From a checkpoint of a small self-supervised audio encoder (BEST-RQ).
Model: 5.11M parameters, log mel input, arch ecapa_tdnn, norm groupnorm, activation relu, depths [14], widths [320].
Training: muon at rate 0.0025, 11400 steps.
Data: trained on synthesized solo parts of chorales (CocoChorales), 39062 training examples, 149.4 epochs.
Rows from block 2, named by matrix and row number. Each number is 200 + 40 x the weight over its row's rms, rounded and kept within 0 to 999. All counts start at 0.
# c10: first pointwise conv (model.blocks.2.c1.0.weight, 320x320x1), inputs 0-159
c10.35,223,145,289,172,188,180,272,201,159,248,279,178,145,226,175,198,174,259,141,284,136,152,226,94,190,85,196,146,175,207,181,248,180,242,188,257,246,207,212,267,201,161,205,161,155,199,177,116,183,227,201,148,187,282,251,201,205,206,162,235,245,175,185,217,150,200,188,236,132,234,200,121,185,203,292,155,237,191,232,207,211,201,190,222,205,152,180,198,213,213,206,278,186,172,217,199,114,188,131,184,266,234,169,153,211,181,186,175,220,87,151,208,259,218,155,176,204,213,214,255,182,205,245,146,144,213,117,137,241,196,212,105,203,151,183,234,202,144,234,196,191,164,223,216,132,228,248,258,204,153,179,219,266,206,169,219,181,193,235,181
c10.36,177,249,222,116,162,152,258,177,139,201,190,182,167,192,185,267,258,195,193,191,174,133,244,177,215,115,110,168,181,206,212,129,237,177,178,197,258,196,203,237,246,277,146,204,182,151,196,235,224,220,227,225,128,155,202,205,273,212,165,206,274,177,230,252,173,148,216,185,196,160,184,166,216,238,149,179,265,150,223,223,202,173,177,176,170,223,162,270,164,175,235,170,240,206,93,145,302,213,115,195,178,186,160,231,273,128,226,160,210,195,190,159,211,173,225,301,157,220,244,127,197,247,161,219,224,178,203,142,153,209,227,204,287,219,223,183,223,180,191,202,231,226,193,179,156,181,190,208,204,191,226,212,198,122,208,268,209,216,148,203
c10.37,197,254,206,142,194,224,260,248,167,173,173,216,229,217,192,290,251,239,272,198,156,215,170,257,189,185,197,170,169,217,213,254,265,187,147,175,214,284,135,249,226,209,259,142,176,211,117,141,206,165,208,255,230,155,146,202,244,201,200,227,202,249,246,237,221,220,245,173,214,186,134,182,238,233,198,195,206,197,242,167,156,128,275,217,222,199,178,224,152,167,200,114,133,253,139,208,225,186,210,300,168,151,262,221,211,181,238,136,176,207,223,191,161,198,184,243,230,167,184,165,157,242,185,132,158,240,200,210,162,259,141,287,215,241,260,215,226,129,229,214,266,246,178,257,241,288,156,211,184,152,199,166,142,211,187,120,283,142,243,239
c10.38,244,214,229,201,171,198,188,200,212,153,167,169,199,278,147,216,214,149,115,189,292,153,208,164,153,205,227,248,216,216,174,260,176,200,274,161,222,200,183,203,162,178,245,211,208,113,158,183,202,243,197,126,229,226,212,182,263,190,270,167,159,162,274,193,141,185,219,151,164,180,243,175,221,188,167,158,229,152,194,177,210,175,182,205,220,169,195,256,216,175,125,232,176,214,156,222,200,236,150,201,165,235,158,160,194,174,251,131,214,208,174,180,134,204,248,135,211,231,136,194,268,238,207,183,196,187,197,161,108,192,200,204,248,192,165,222,262,255,220,212,256,213,192,209,151,139,186,230,246,236,220,313,165,218,222,241,132,216,218,201
c10.39,215,161,148,220,236,160,180,173,216,187,200,125,212,183,261,230,111,179,208,155,221,139,190,205,216,238,210,237,222,232,216,194,192,172,183,234,191,267,182,205,250,204,191,159,189,192,184,237,182,213,163,243,241,215,210,194,224,326,210,170,176,155,188,145,293,193,125,213,224,265,212,252,200,181,196,189,160,248,273,238,237,144,180,195,153,187,214,216,205,209,303,205,117,174,245,169,224,182,236,178,294,206,231,254,257,129,211,144,154,245,178,214,211,181,225,211,286,169,287,163,188,214,224,242,181,131,224,178,153,190,189,184,147,197,252,294,212,161,239,188,258,206,166,205,212,129,229,155,146,196,230,213,134,211,174,165,187,130,240,188
c10.40,238,221,148,181,213,224,141,177,182,200,183,196,133,267,182,172,184,199,209,177,215,190,190,210,186,244,223,174,257,156,250,206,190,197,238,157,239,183,178,160,218,178,160,193,238,234,234,164,215,195,195,188,166,265,203,171,159,253,149,180,155,209,200,146,273,177,290,254,178,288,218,151,197,261,293,161,180,262,174,171,178,151,128,194,175,200,168,148,175,252,169,204,249,175,230,188,125,177,216,221,189,282,287,174,176,190,102,185,207,162,225,221,190,139,152,220,151,188,207,209,194,183,223,196,247,133,203,229,99,219,274,198,236,167,184,247,196,180,151,184,202,204,175,144,232,139,259,90,206,247,212,271,223,191,208,206,226,139,157,188
c10.41,186,275,252,228,203,209,200,234,255,181,140,192,195,212,185,171,286,241,134,142,173,210,190,166,230,174,193,216,217,213,293,193,254,182,208,173,221,174,171,185,239,202,177,172,148,220,246,184,148,141,168,246,211,195,173,234,240,215,161,254,228,244,183,155,180,193,173,170,210,173,215,168,197,253,248,190,127,167,221,211,228,233,165,197,130,311,170,220,175,206,188,202,213,192,203,149,189,173,224,208,179,162,182,295,171,192,238,183,153,165,187,192,265,138,230,222,255,205,298,261,204,240,183,174,206,245,196,141,232,176,160,240,184,162,329,262,216,150,213,268,303,209,163,151,165,168,247,174,221,176,171,170,198,136,218,211,292,238,256,240
c10.42,170,213,240,177,156,115,264,216,176,264,208,215,180,153,211,179,239,121,206,170,238,205,193,272,181,250,190,219,195,184,229,146,235,139,227,161,219,217,129,240,172,199,173,295,197,189,216,168,255,259,281,172,212,162,209,227,223,198,253,194,241,145,200,240,311,176,186,223,207,184,249,110,250,244,139,174,173,196,135,207,255,173,227,105,199,183,156,195,235,232,200,161,193,206,254,102,215,136,224,210,199,210,235,218,270,159,115,180,250,220,145,221,150,169,186,170,243,204,186,216,251,212,261,218,226,130,206,205,162,250,172,243,234,162,201,177,244,173,174,257,246,186,184,244,209,168,297,216,212,168,218,247,132,207,306,212,164,143,180,246
c10.43,166,195,178,158,161,213,205,219,171,208,224,186,147,283,193,207,177,170,174,318,248,153,246,145,197,188,270,179,198,203,200,239,260,223,144,160,218,160,244,142,153,177,221,222,266,254,179,199,203,154,145,171,184,261,258,210,220,242,213,166,187,169,154,229,296,134,194,193,197,200,194,173,218,214,174,261,189,188,203,199,191,213,166,161,271,262,143,216,191,207,95,153,225,186,229,244,197,217,224,196,190,224,271,186,208,222,131,166,185,130,280,132,194,263,133,159,154,219,229,213,178,144,154,241,212,213,213,230,181,154,130,211,173,101,183,159,187,180,155,115,171,207,245,202,191,255,186,172,231,127,215,209,284,163,218,203,229,203,240,152
c10.44,247,129,207,197,139,249,171,262,231,180,159,129,202,244,223,196,182,219,178,203,228,146,237,195,227,159,188,242,263,157,130,243,234,195,155,190,241,156,153,235,159,220,245,177,264,142,238,171,222,145,204,179,180,165,200,140,221,186,197,195,265,194,245,205,197,135,208,222,155,183,160,157,203,169,217,228,166,276,169,267,250,150,197,214,241,221,187,210,149,171,261,167,169,171,272,196,162,163,199,268,176,225,237,146,275,149,156,260,189,154,229,197,219,204,95,222,225,131,51,94,160,249,168,210,164,224,264,185,178,209,170,192,181,214,231,239,196,200,224,220,166,179,177,245,152,133,172,229,268,159,222,172,172,266,193,178,218,304,241,176
c10.45,269,176,274,195,215,221,144,137,210,196,280,188,109,180,183,231,250,202,242,204,178,140,115,185,190,134,138,131,180,153,214,191,228,267,208,210,174,198,210,181,212,221,170,204,170,205,174,139,192,173,173,195,194,218,191,138,140,128,205,138,219,183,167,200,168,248,182,239,264,205,217,176,223,224,251,160,206,159,198,192,169,204,190,174,211,245,273,215,168,187,200,171,179,182,205,209,300,238,252,216,122,155,157,240,146,198,284,131,270,152,174,152,142,214,234,153,181,123,224,238,227,183,211,184,276,189,236,219,251,142,212,197,208,264,196,200,200,203,207,198,238,289,239,167,237,217,232,180,207,237,185,274,162,171,236,193,234,142,165,193
c10.46,181,239,211,221,187,323,161,221,162,257,193,251,166,157,152,244,186,202,188,203,212,216,173,202,243,209,210,231,190,169,166,216,130,211,257,215,178,184,165,259,229,223,213,137,320,198,245,132,201,194,203,152,222,166,207,235,170,211,188,251,168,158,140,182,214,167,166,169,167,166,187,224,138,204,200,151,278,187,252,205,238,138,195,116,188,262,220,180,200,162,186,206,170,134,238,216,233,262,189,160,258,216,148,231,249,230,222,207,175,142,180,216,124,203,221,191,179,156,294,134,230,248,187,237,222,246,165,204,311,215,170,178,227,232,118,229,191,271,179,133,196,165,236,183,109,208,113,159,169,260,191,210,155,165,225,234,171,118,202,241
c10.47,187,136,156,215,244,294,174,186,259,218,182,190,174,258,200,241,194,191,233,107,186,193,206,192,220,180,229,140,206,187,220,210,179,148,212,201,216,190,199,246,218,152,230,234,156,173,269,190,230,208,198,230,202,206,195,202,240,142,256,145,216,206,202,219,223,302,178,181,217,285,186,203,203,172,146,235,219,157,215,153,198,241,252,241,199,184,217,199,158,220,204,288,196,276,152,174,236,189,119,186,179,150,167,143,100,201,171,227,145,158,260,199,221,265,190,230,174,245,207,196,172,163,164,159,277,203,179,202,232,148,135,232,144,205,199,242,222,254,213,226,259,219,164,226,166,260,229,229,182,145,196,143,177,163,197,158,212,234,256,236
c10.48,192,211,185,183,306,179,214,137,148,156,188,163,148,252,186,206,219,160,238,251,213,143,175,200,191,199,195,212,190,123,243,220,224,194,184,177,197,212,220,211,258,161,245,170,141,236,229,168,141,242,153,229,211,163,136,219,209,171,167,207,131,179,229,170,232,178,167,170,173,190,150,158,182,195,244,173,211,222,277,190,218,161,212,192,186,193,267,194,209,239,205,230,149,185,172,93,240,194,148,223,266,219,197,212,161,219,163,223,214,155,211,211,249,149,190,230,200,176,169,182,179,281,227,207,185,197,232,207,246,214,188,174,223,214,169,158,222,262,138,270,199,229,207,188,195,177,220,114,298,204,198,137,182,282,244,190,159,189,241,170
c10.49,252,179,268,272,226,208,145,183,245,211,197,183,249,167,118,230,153,217,245,178,202,206,194,205,205,242,163,322,159,183,164,225,154,146,214,137,109,234,171,246,216,200,233,170,237,194,209,221,174,196,178,164,230,223,137,192,194,96,205,216,271,186,172,187,119,200,213,200,155,222,162,174,240,162,261,171,220,167,195,183,156,210,248,276,216,228,160,220,247,257,152,181,171,202,182,297,229,144,221,239,231,232,208,224,215,253,232,249,264,231,152,197,292,161,211,189,224,219,163,234,214,227,187,178,224,219,212,251,184,193,111,302,168,200,254,172,261,185,125,289,221,147,188,197,308,158,174,195,116,204,213,203,240,186,214,270,152,244,207,220
c10.50,213,222,191,152,192,205,223,151,282,133,182,244,212,236,237,261,241,200,168,114,118,177,116,186,239,160,177,187,218,258,261,281,256,169,239,195,199,183,166,302,179,165,191,257,170,265,261,180,230,251,171,256,223,190,181,187,154,188,162,198,169,193,171,183,116,153,154,180,168,215,184,172,181,197,232,212,174,184,274,211,159,197,219,191,184,237,196,204,260,196,270,215,278,292,195,202,187,169,153,180,262,218,236,204,219,177,200,227,230,151,200,189,65,199,164,194,197,125,139,240,217,154,195,213,218,162,214,198,242,213,176,146,239,184,135,217,243,236,163,182,195,190,191,196,232,200,206,284,119,191,177,219,214,223,222,217,181,168,232,121
c10.51,192,113,247,250,227,223,306,251,177,220,195,162,272,182,257,126,278,246,188,146,187,222,191,219,246,205,215,190,209,178,223,158,226,190,269,208,156,269,215,177,248,149,166,152,168,197,216,228,260,242,203,125,121,220,207,245,138,251,168,239,284,178,198,251,191,164,168,166,219,161,187,201,253,206,165,213,136,157,203,230,97,241,245,153,202,199,208,193,245,217,204,226,130,218,172,257,204,189,178,120,194,141,186,233,162,190,177,131,249,199,214,206,210,204,152,234,200,236,213,154,198,120,161,236,167,160,163,147,212,232,231,248,166,231,239,225,194,269,197,219,227,221,164,178,205,243,243,274,198,187,235,170,195,182,297,226,178,244,264,217
c10.52,166,200,164,199,185,235,179,212,215,202,215,206,223,221,229,207,303,162,190,167,171,218,186,239,331,230,254,160,238,133,167,239,229,204,120,170,243,203,190,199,215,218,199,227,161,206,250,216,182,217,194,198,169,177,221,273,111,243,253,224,214,208,220,205,171,181,172,213,176,166,215,241,121,236,213,128,188,141,155,232,131,204,168,223,197,116,134,202,129,210,182,228,173,285,208,171,184,173,176,369,287,162,173,156,217,197,209,261,231,213,199,190,180,237,232,112,237,279,151,219,191,223,179,152,230,238,265,176,190,208,217,209,214,201,212,198,182,203,239,191,213,175,176,219,184,153,278,256,112,185,214,144,173,217,226,140,276,127,269,176
c10.53,214,214,190,205,192,209,217,246,296,248,220,207,197,154,180,157,244,142,289,154,158,200,191,194,255,216,230,192,211,172,223,179,205,204,274,175,159,210,191,164,203,142,135,245,158,145,196,216,169,241,245,158,221,193,218,202,208,239,173,112,234,171,201,262,162,197,181,267,258,167,178,175,195,273,140,206,189,263,207,175,214,183,146,195,159,220,266,156,153,211,255,205,185,115,245,200,201,218,217,215,144,174,219,209,180,174,168,128,281,223,193,229,255,160,205,172,299,216,164,221,229,214,224,213,212,186,151,204,176,193,237,228,248,293,210,227,180,282,152,223,229,152,219,183,253,234,386,216,174,240,183,178,203,236,270,150,222,202,190,215
c10.54,227,230,187,103,240,151,227,262,186,168,218,149,229,191,232,191,199,205,196,205,283,118,173,214,190,237,211,235,219,192,179,211,237,241,176,230,229,179,146,175,152,257,239,199,211,224,188,185,223,248,209,140,207,195,227,158,159,168,254,201,219,209,174,158,141,165,214,224,190,218,181,206,169,172,210,172,183,203,158,249,225,113,118,236,156,247,142,198,180,160,141,210,207,141,174,161,120,127,210,231,257,263,198,184,198,198,176,190,167,166,165,217,160,213,135,155,177,192,230,113,165,242,227,199,250,167,220,158,284,178,187,240,249,294,135,177,139,239,229,210,249,237,184,206,232,152,134,205,198,223,224,181,278,202,244,198,244,194,173,183
c10.55,237,201,185,139,146,194,168,215,213,175,149,205,152,222,191,198,207,166,279,198,234,161,195,171,280,164,238,204,150,206,157,272,202,239,244,161,163,222,192,208,214,266,133,248,250,177,133,165,231,218,231,232,165,139,203,171,205,141,267,204,208,182,120,209,268,215,160,233,243,209,175,158,233,190,163,290,187,223,200,203,228,305,278,221,106,225,196,146,240,271,193,220,253,175,188,202,242,215,179,184,194,266,123,231,237,196,199,162,217,196,245,205,227,121,147,153,166,215,261,248,147,230,152,179,99,148,206,176,188,204,214,145,159,200,254,232,254,156,203,129,125,233,227,199,135,212,182,242,231,245,108,179,184,122,253,189,214,141,115,174
c10.56,183,178,184,239,146,224,196,160,232,267,249,230,195,198,211,169,186,236,184,252,170,202,205,179,175,260,179,155,160,182,156,185,143,179,182,182,214,254,171,184,168,125,139,192,161,184,218,208,173,179,181,166,304,240,209,223,220,256,308,172,158,238,153,223,294,204,222,193,200,165,250,132,158,176,196,228,258,171,179,232,145,210,140,215,157,219,162,213,247,211,235,171,205,172,190,187,165,193,336,189,316,190,211,181,189,202,238,210,281,187,200,190,167,178,229,170,182,171,156,203,224,197,275,157,144,246,185,160,124,224,105,176,181,181,184,168,156,174,175,190,199,189,272,178,137,175,210,225,126,187,219,204,197,207,128,169,189,229,191,241
c10.57,99,190,231,213,242,212,197,206,269,203,203,244,152,218,215,191,193,164,218,174,228,137,196,124,212,208,184,196,274,119,201,198,232,212,155,186,162,218,204,177,241,186,195,238,122,198,181,195,211,215,145,244,210,261,215,170,209,196,314,198,221,205,223,215,173,237,263,239,253,201,210,243,233,151,193,175,220,160,162,209,203,140,211,261,174,203,237,208,223,163,159,198,69,199,191,242,126,239,173,230,127,215,177,108,185,262,239,197,187,100,262,174,293,190,177,170,249,216,212,224,217,259,120,207,98,143,158,198,142,243,239,278,245,217,151,209,180,216,257,275,131,272,183,154,225,219,183,114,233,217,195,194,168,217,216,190,166,198,169,213
c10.58,157,202,251,210,214,248,219,167,285,191,221,211,174,109,187,210,203,250,130,167,244,266,224,303,152,201,156,263,237,196,155,216,224,206,177,172,197,223,303,202,202,166,167,231,161,273,163,181,137,161,141,155,238,226,174,213,206,211,290,226,134,209,136,166,308,231,276,215,246,187,209,239,211,202,146,235,213,153,195,180,229,195,146,263,239,245,135,203,256,201,251,270,211,195,139,106,159,230,198,185,144,195,141,186,208,211,237,240,82,190,206,242,173,235,184,227,195,230,191,188,219,209,180,274,120,176,230,181,233,194,155,134,177,199,165,147,155,153,199,177,207,202,204,239,108,217,220,198,252,137,216,188,200,289,226,231,211,176,164,244
c10.59,166,212,160,141,218,149,188,196,228,201,151,234,201,173,251,224,247,105,244,210,204,257,149,215,167,143,214,137,180,160,193,201,191,194,171,257,164,158,228,218,163,146,256,165,182,209,284,210,178,271,189,231,204,236,136,228,193,237,218,220,298,189,235,210,176,248,221,177,236,198,163,237,199,151,224,186,174,225,192,156,177,228,151,153,162,216,188,160,125,236,164,168,202,188,243,246,179,193,263,248,228,219,183,159,188,212,185,188,203,103,185,195,213,166,195,224,238,119,193,197,143,246,236,265,141,167,223,112,180,194,231,192,146,175,249,188,147,198,159,249,243,193,169,167,201,226,238,215,117,238,215,205,236,168,278,195,204,174,268,198
c10.60,159,103,231,186,200,163,207,236,275,171,207,207,137,224,115,179,189,167,231,291,191,200,174,203,154,166,294,206,175,212,122,200,206,171,197,244,183,190,165,205,186,201,140,210,230,190,235,158,214,154,197,183,269,160,180,152,197,167,163,206,191,150,224,251,254,193,198,146,203,210,217,326,258,233,179,211,175,171,227,147,248,187,275,231,206,121,211,216,266,227,261,199,190,170,222,237,235,243,197,243,182,116,156,203,172,169,191,243,230,135,209,206,116,235,203,239,201,189,230,282,269,210,205,129,125,246,264,257,147,197,283,197,221,244,174,262,187,231,267,181,245,181,145,208,142,218,173,182,175,174,200,167,224,168,154,208,189,168,128,206
c10.61,173,134,187,162,218,199,181,217,213,200,191,155,155,199,238,189,205,182,221,307,164,179,208,263,217,177,148,129,264,155,223,246,139,210,216,136,166,140,237,208,200,221,201,198,211,197,175,144,146,213,211,244,191,266,252,176,262,203,219,228,142,218,98,165,158,135,217,247,227,264,142,150,185,206,185,222,128,216,205,143,203,165,252,220,215,174,213,168,191,208,134,186,204,190,219,280,169,206,175,238,151,215,221,207,217,176,212,163,263,252,213,253,215,168,219,162,173,218,203,247,164,198,240,188,197,178,173,168,189,270,164,152,255,229,197,235,249,271,189,191,271,191,173,218,238,142,206,185,148,192,159,268,189,210,207,190,199,132,292,253
c10.62,194,124,258,243,240,243,239,245,192,203,195,194,149,198,223,153,237,179,142,178,195,232,189,133,260,240,182,139,178,246,202,243,227,185,169,221,244,191,242,118,121,198,210,176,257,141,158,162,189,149,226,200,206,209,181,175,188,234,323,185,225,240,167,185,196,279,225,175,165,187,168,220,203,223,176,237,93,154,193,197,208,229,225,182,253,181,254,212,261,209,225,142,234,216,166,187,200,161,215,235,200,194,220,170,146,156,199,302,153,225,274,229,215,256,155,164,209,102,154,193,202,149,178,225,148,283,165,264,195,184,172,239,160,185,141,223,201,178,245,201,170,222,196,192,157,231,180,200,213,120,261,209,238,151,201,137,196,177,124,197
c10.63,179,220,174,248,147,230,202,345,202,220,149,289,196,204,230,144,198,213,187,234,201,198,196,211,201,189,139,138,169,192,149,224,276,124,202,202,171,185,141,194,237,264,326,238,184,109,133,184,190,210,190,151,208,184,241,139,211,247,133,176,141,176,203,218,230,140,219,186,216,208,189,212,220,223,155,263,234,214,196,226,185,143,169,207,176,245,249,173,164,217,205,205,195,214,185,168,205,195,214,251,174,153,195,157,161,167,239,237,189,141,205,205,179,192,186,171,180,161,171,217,192,216,201,240,175,161,237,184,221,151,122,273,136,219,247,351,186,204,164,219,208,234,247,150,185,262,208,225,211,196,183,196,249,212,198,186,218,224,191,235
c10.64,210,265,180,162,272,176,198,244,178,210,136,164,211,220,215,174,150,222,188,207,219,221,188,130,196,248,194,193,220,155,202,185,132,236,259,181,171,272,153,176,181,238,180,223,135,210,287,290,194,206,199,172,239,314,240,193,197,146,157,205,198,111,183,225,198,245,154,265,221,163,193,92,144,206,230,237,237,209,182,217,191,152,154,157,228,257,246,185,191,142,134,259,173,274,142,247,115,254,142,172,224,243,141,216,231,131,158,243,163,227,253,247,205,181,220,101,177,201,155,246,176,184,258,134,230,195,201,212,191,181,149,122,151,192,212,178,247,261,193,224,166,177,183,165,164,252,217,188,118,137,190,219,228,187,159,290,215,292,196,257
c10.65,146,178,151,235,221,159,204,206,230,225,182,178,172,217,205,204,210,115,228,142,183,212,198,206,268,183,255,174,150,249,188,182,152,156,206,143,210,203,208,241,99,174,158,264,144,145,163,213,239,236,174,255,190,188,203,213,279,230,220,165,197,237,236,179,194,184,193,197,131,214,186,207,157,115,221,168,284,266,199,223,151,222,196,196,165,300,181,247,213,209,230,154,198,231,159,168,260,247,194,184,218,195,251,139,190,166,188,204,208,178,167,152,144,172,246,196,214,268,195,171,197,181,236,159,160,250,212,219,149,217,184,225,226,149,202,160,253,119,283,207,164,267,200,197,138,256,113,240,146,195,220,220,259,205,242,267,207,187,235,240
c10.66,211,198,225,206,185,187,201,140,185,257,165,142,208,195,148,194,257,165,177,208,198,173,233,177,166,169,162,177,166,266,200,182,206,206,241,209,231,181,211,171,278,207,171,202,260,136,152,225,190,128,192,145,243,196,178,177,206,172,181,135,203,195,214,247,325,216,198,234,223,187,215,159,242,198,173,211,201,209,170,167,218,153,163,203,239,175,298,176,236,151,107,216,217,134,243,156,178,183,121,225,307,257,276,158,222,181,214,236,197,121,158,179,173,211,239,182,194,193,153,248,304,172,181,221,160,186,191,203,202,153,223,184,230,226,234,149,216,195,185,178,273,208,232,210,130,160,231,219,253,182,151,206,137,265,214,193,199,170,248,234
c10.67,197,213,232,285,194,230,181,225,159,157,171,214,224,145,271,206,186,217,170,169,141,183,159,183,210,229,211,217,284,201,199,183,179,101,161,188,245,249,164,212,210,181,293,232,196,282,204,320,223,166,211,225,229,195,212,288,129,174,302,184,190,235,186,159,221,251,171,230,202,185,217,223,134,169,254,256,202,242,241,161,186,194,212,142,244,184,189,165,231,140,257,222,131,200,152,229,171,161,272,279,135,170,255,203,199,175,203,203,192,211,194,279,194,120,292,163,209,176,193,147,245,181,165,184,203,200,164,182,255,207,202,210,192,188,170,189,208,179,153,70,245,144,234,227,139,177,262,222,234,177,236,197,282,270,129,200,198,201,185,177
c10.68,267,198,177,166,181,219,208,169,256,192,245,235,155,274,161,196,216,241,203,187,204,266,185,150,144,162,190,222,166,215,216,185,170,126,220,191,191,180,117,252,253,192,248,143,226,165,241,192,247,251,159,279,219,138,180,211,177,173,191,175,119,130,170,234,213,232,171,230,158,209,249,138,220,195,191,210,162,194,183,205,278,151,228,222,210,182,213,184,171,187,184,212,197,191,196,185,238,146,125,205,159,190,209,216,181,283,205,234,170,310,236,161,142,137,175,213,198,154,209,224,188,182,165,228,166,182,216,199,250,141,197,227,167,177,219,200,134,126,219,136,234,226,179,188,203,211,214,260,137,262,207,258,177,163,196,159,180,119,198,175
c10.69,238,192,211,248,283,203,207,207,179,185,176,139,227,207,150,246,187,171,216,220,213,233,196,214,268,207,270,216,203,252,155,145,171,199,231,212,132,152,266,178,207,135,193,268,241,183,252,243,170,222,188,122,276,206,198,167,246,166,183,202,111,259,170,226,222,177,193,252,192,246,211,140,221,241,198,156,221,220,212,182,183,263,223,175,190,212,113,194,232,168,193,188,156,151,218,169,157,237,224,269,171,182,171,176,205,167,161,226,243,181,185,176,214,239,193,211,162,261,159,299,221,195,197,269,214,200,164,157,151,226,122,206,159,236,168,268,163,203,190,232,207,181,207,290,220,219,253,161,208,188,246,170,196,104,223,140,190,197,134,165
c10.70,205,239,228,215,186,203,220,206,221,198,134,190,212,187,231,305,171,234,153,242,229,224,211,154,206,234,242,214,201,153,193,191,230,229,234,208,183,197,226,230,246,184,264,141,114,113,229,206,183,233,150,191,211,187,274,217,199,270,170,210,210,256,191,236,108,218,159,163,192,220,240,178,148,191,144,190,181,262,153,228,158,137,169,128,230,162,120,203,163,279,224,136,195,236,217,197,219,223,214,216,245,125,188,159,246,175,208,184,160,152,181,164,263,117,234,183,182,206,233,241,183,110,256,166,187,288,208,174,187,143,144,177,254,233,204,292,113,150,228,232,231,207,150,244,181,138,188,200,230,157,179,208,227,189,184,235,190,193,156,233
c10.71,178,244,158,211,180,212,252,202,188,237,186,198,273,136,226,217,192,149,203,167,165,277,196,212,173,153,192,102,105,202,168,194,221,231,201,136,239,187,135,218,199,160,195,198,199,191,175,249,170,117,259,185,225,211,228,206,209,236,223,199,164,199,141,177,180,164,350,303,164,197,130,236,197,149,150,191,155,157,251,213,226,151,147,186,264,146,179,276,210,219,219,166,236,177,204,189,195,204,186,155,264,239,160,223,152,168,212,132,158,166,249,192,219,195,169,222,204,187,206,227,202,170,259,202,228,216,180,215,189,162,254,243,117,201,155,156,218,174,200,150,231,240,149,186,278,212,170,221,214,189,202,273,225,172,179,228,122,253,233,271
c10.72,181,247,243,216,156,162,167,162,179,127,166,184,211,164,155,248,239,158,284,172,151,186,133,181,189,224,151,219,208,228,198,206,195,215,204,188,188,179,138,184,209,232,148,153,276,165,236,186,201,230,121,110,235,236,176,194,204,227,200,181,186,155,140,246,265,252,259,203,195,199,192,282,216,223,194,138,192,195,188,231,122,194,246,177,200,156,195,184,207,210,217,257,160,70,207,253,198,175,258,166,170,257,185,156,187,210,309,193,339,212,264,192,221,187,186,201,262,127,183,240,170,154,180,232,237,213,217,258,193,163,148,154,202,195,228,169,203,196,237,188,198,200,190,202,225,245,223,207,227,211,264,200,134,202,223,145,194,186,169,155
c10.73,205,200,181,190,184,222,242,239,209,268,166,257,136,211,269,184,201,236,213,244,248,234,182,165,189,225,262,189,189,224,232,273,154,251,268,211,149,186,146,170,146,189,193,222,243,128,158,130,179,199,221,272,189,242,203,135,141,220,212,170,233,234,176,216,190,195,149,282,215,227,223,177,111,198,213,170,212,232,163,171,214,207,242,197,280,154,138,156,222,190,137,270,147,171,212,225,202,137,249,260,193,210,282,155,187,198,255,205,294,70,218,212,154,204,197,257,154,257,211,153,192,168,223,177,167,269,203,217,207,195,163,179,143,213,257,195,155,188,210,194,268,271,214,130,218,246,308,217,148,213,244,150,176,255,211,236,197,193,177,170
c10.74,130,175,164,156,161,163,161,217,210,155,111,177,307,288,200,225,179,195,220,129,242,155,139,278,236,207,199,216,188,202,145,188,235,275,174,274,207,185,189,203,225,221,225,182,202,177,156,229,157,183,180,141,211,181,208,212,185,165,194,237,156,206,173,200,147,172,296,174,147,175,274,173,194,222,325,226,244,248,104,192,147,181,160,201,180,268,188,167,264,170,189,145,237,217,181,261,223,168,216,222,189,178,194,243,217,198,230,172,244,84,205,165,164,231,215,190,224,298,140,194,216,139,221,158,244,228,155,182,159,207,201,220,214,181,182,193,138,226,87,163,146,229,193,215,135,197,239,201,239,303,195,177,208,203,160,126,205,187,166,145
c10.75,197,224,207,112,202,131,224,171,213,157,172,207,192,220,234,209,204,157,218,255,240,272,130,253,258,178,118,239,202,233,151,232,240,221,190,194,110,247,244,230,243,230,189,240,209,205,197,192,243,98,231,168,194,201,214,275,195,193,240,218,229,173,219,206,182,200,148,252,115,215,149,228,159,124,189,169,184,216,267,175,194,242,154,153,206,188,230,190,203,121,154,232,139,139,242,188,175,312,169,243,235,130,174,182,156,206,226,229,226,161,181,178,99,172,215,204,223,190,291,194,199,216,270,181,169,141,181,221,219,251,251,231,248,231,243,209,191,221,141,205,186,220,194,198,131,199,220,146,139,244,224,208,281,178,270,154,174,244,185,222
c10.76,230,130,245,120,129,193,139,215,263,295,204,194,187,206,166,307,198,212,187,295,151,196,221,164,258,172,179,211,159,209,189,116,183,222,142,191,177,252,187,168,219,209,215,224,216,171,139,203,204,217,230,144,191,199,190,167,250,140,214,204,247,193,251,195,194,187,235,152,164,180,167,190,232,185,172,213,259,231,229,180,157,228,202,208,257,264,189,165,208,203,206,174,134,274,205,148,187,192,159,215,203,177,215,204,139,210,144,197,228,203,171,139,162,208,166,172,186,202,223,203,152,236,135,170,136,243,173,193,190,204,178,136,192,78,164,173,200,209,253,186,200,229,180,240,167,194,156,241,165,222,167,172,223,138,64,266,230,148,177,188
c10.77,189,155,189,187,152,112,162,233,130,220,188,196,231,183,186,172,203,243,225,274,231,145,198,252,203,155,148,183,222,223,220,144,252,190,253,153,147,220,165,181,238,254,224,144,159,202,142,206,221,156,214,210,213,284,218,191,232,225,215,227,218,167,183,224,258,248,144,188,205,214,224,242,256,91,155,166,194,150,170,145,183,154,253,200,154,199,182,213,170,225,204,171,174,215,130,196,202,208,155,214,181,187,214,172,235,187,176,213,290,176,214,183,237,247,209,301,252,182,252,213,224,113,237,181,213,237,209,195,180,233,177,163,237,154,264,204,167,243,223,173,80,208,146,206,262,243,255,246,183,257,229,178,204,239,204,262,207,230,189,225
c10.78,118,225,151,217,201,200,219,276,196,157,247,164,228,176,201,210,285,215,123,196,194,215,185,218,201,236,165,131,143,247,184,225,275,146,227,222,158,153,184,185,159,140,280,191,156,187,230,197,190,176,211,187,157,191,177,186,247,270,168,132,158,217,203,161,217,197,167,157,195,141,189,192,183,221,175,229,186,207,168,199,195,260,210,240,194,215,230,198,187,237,311,312,252,157,225,168,289,194,241,248,220,172,159,175,196,212,225,201,210,216,192,132,196,304,184,204,251,248,263,207,211,224,231,188,221,179,187,208,213,155,277,198,197,249,209,276,281,153,86,226,155,267,211,262,216,244,100,180,166,225,182,193,219,177,166,159,158,264,156,198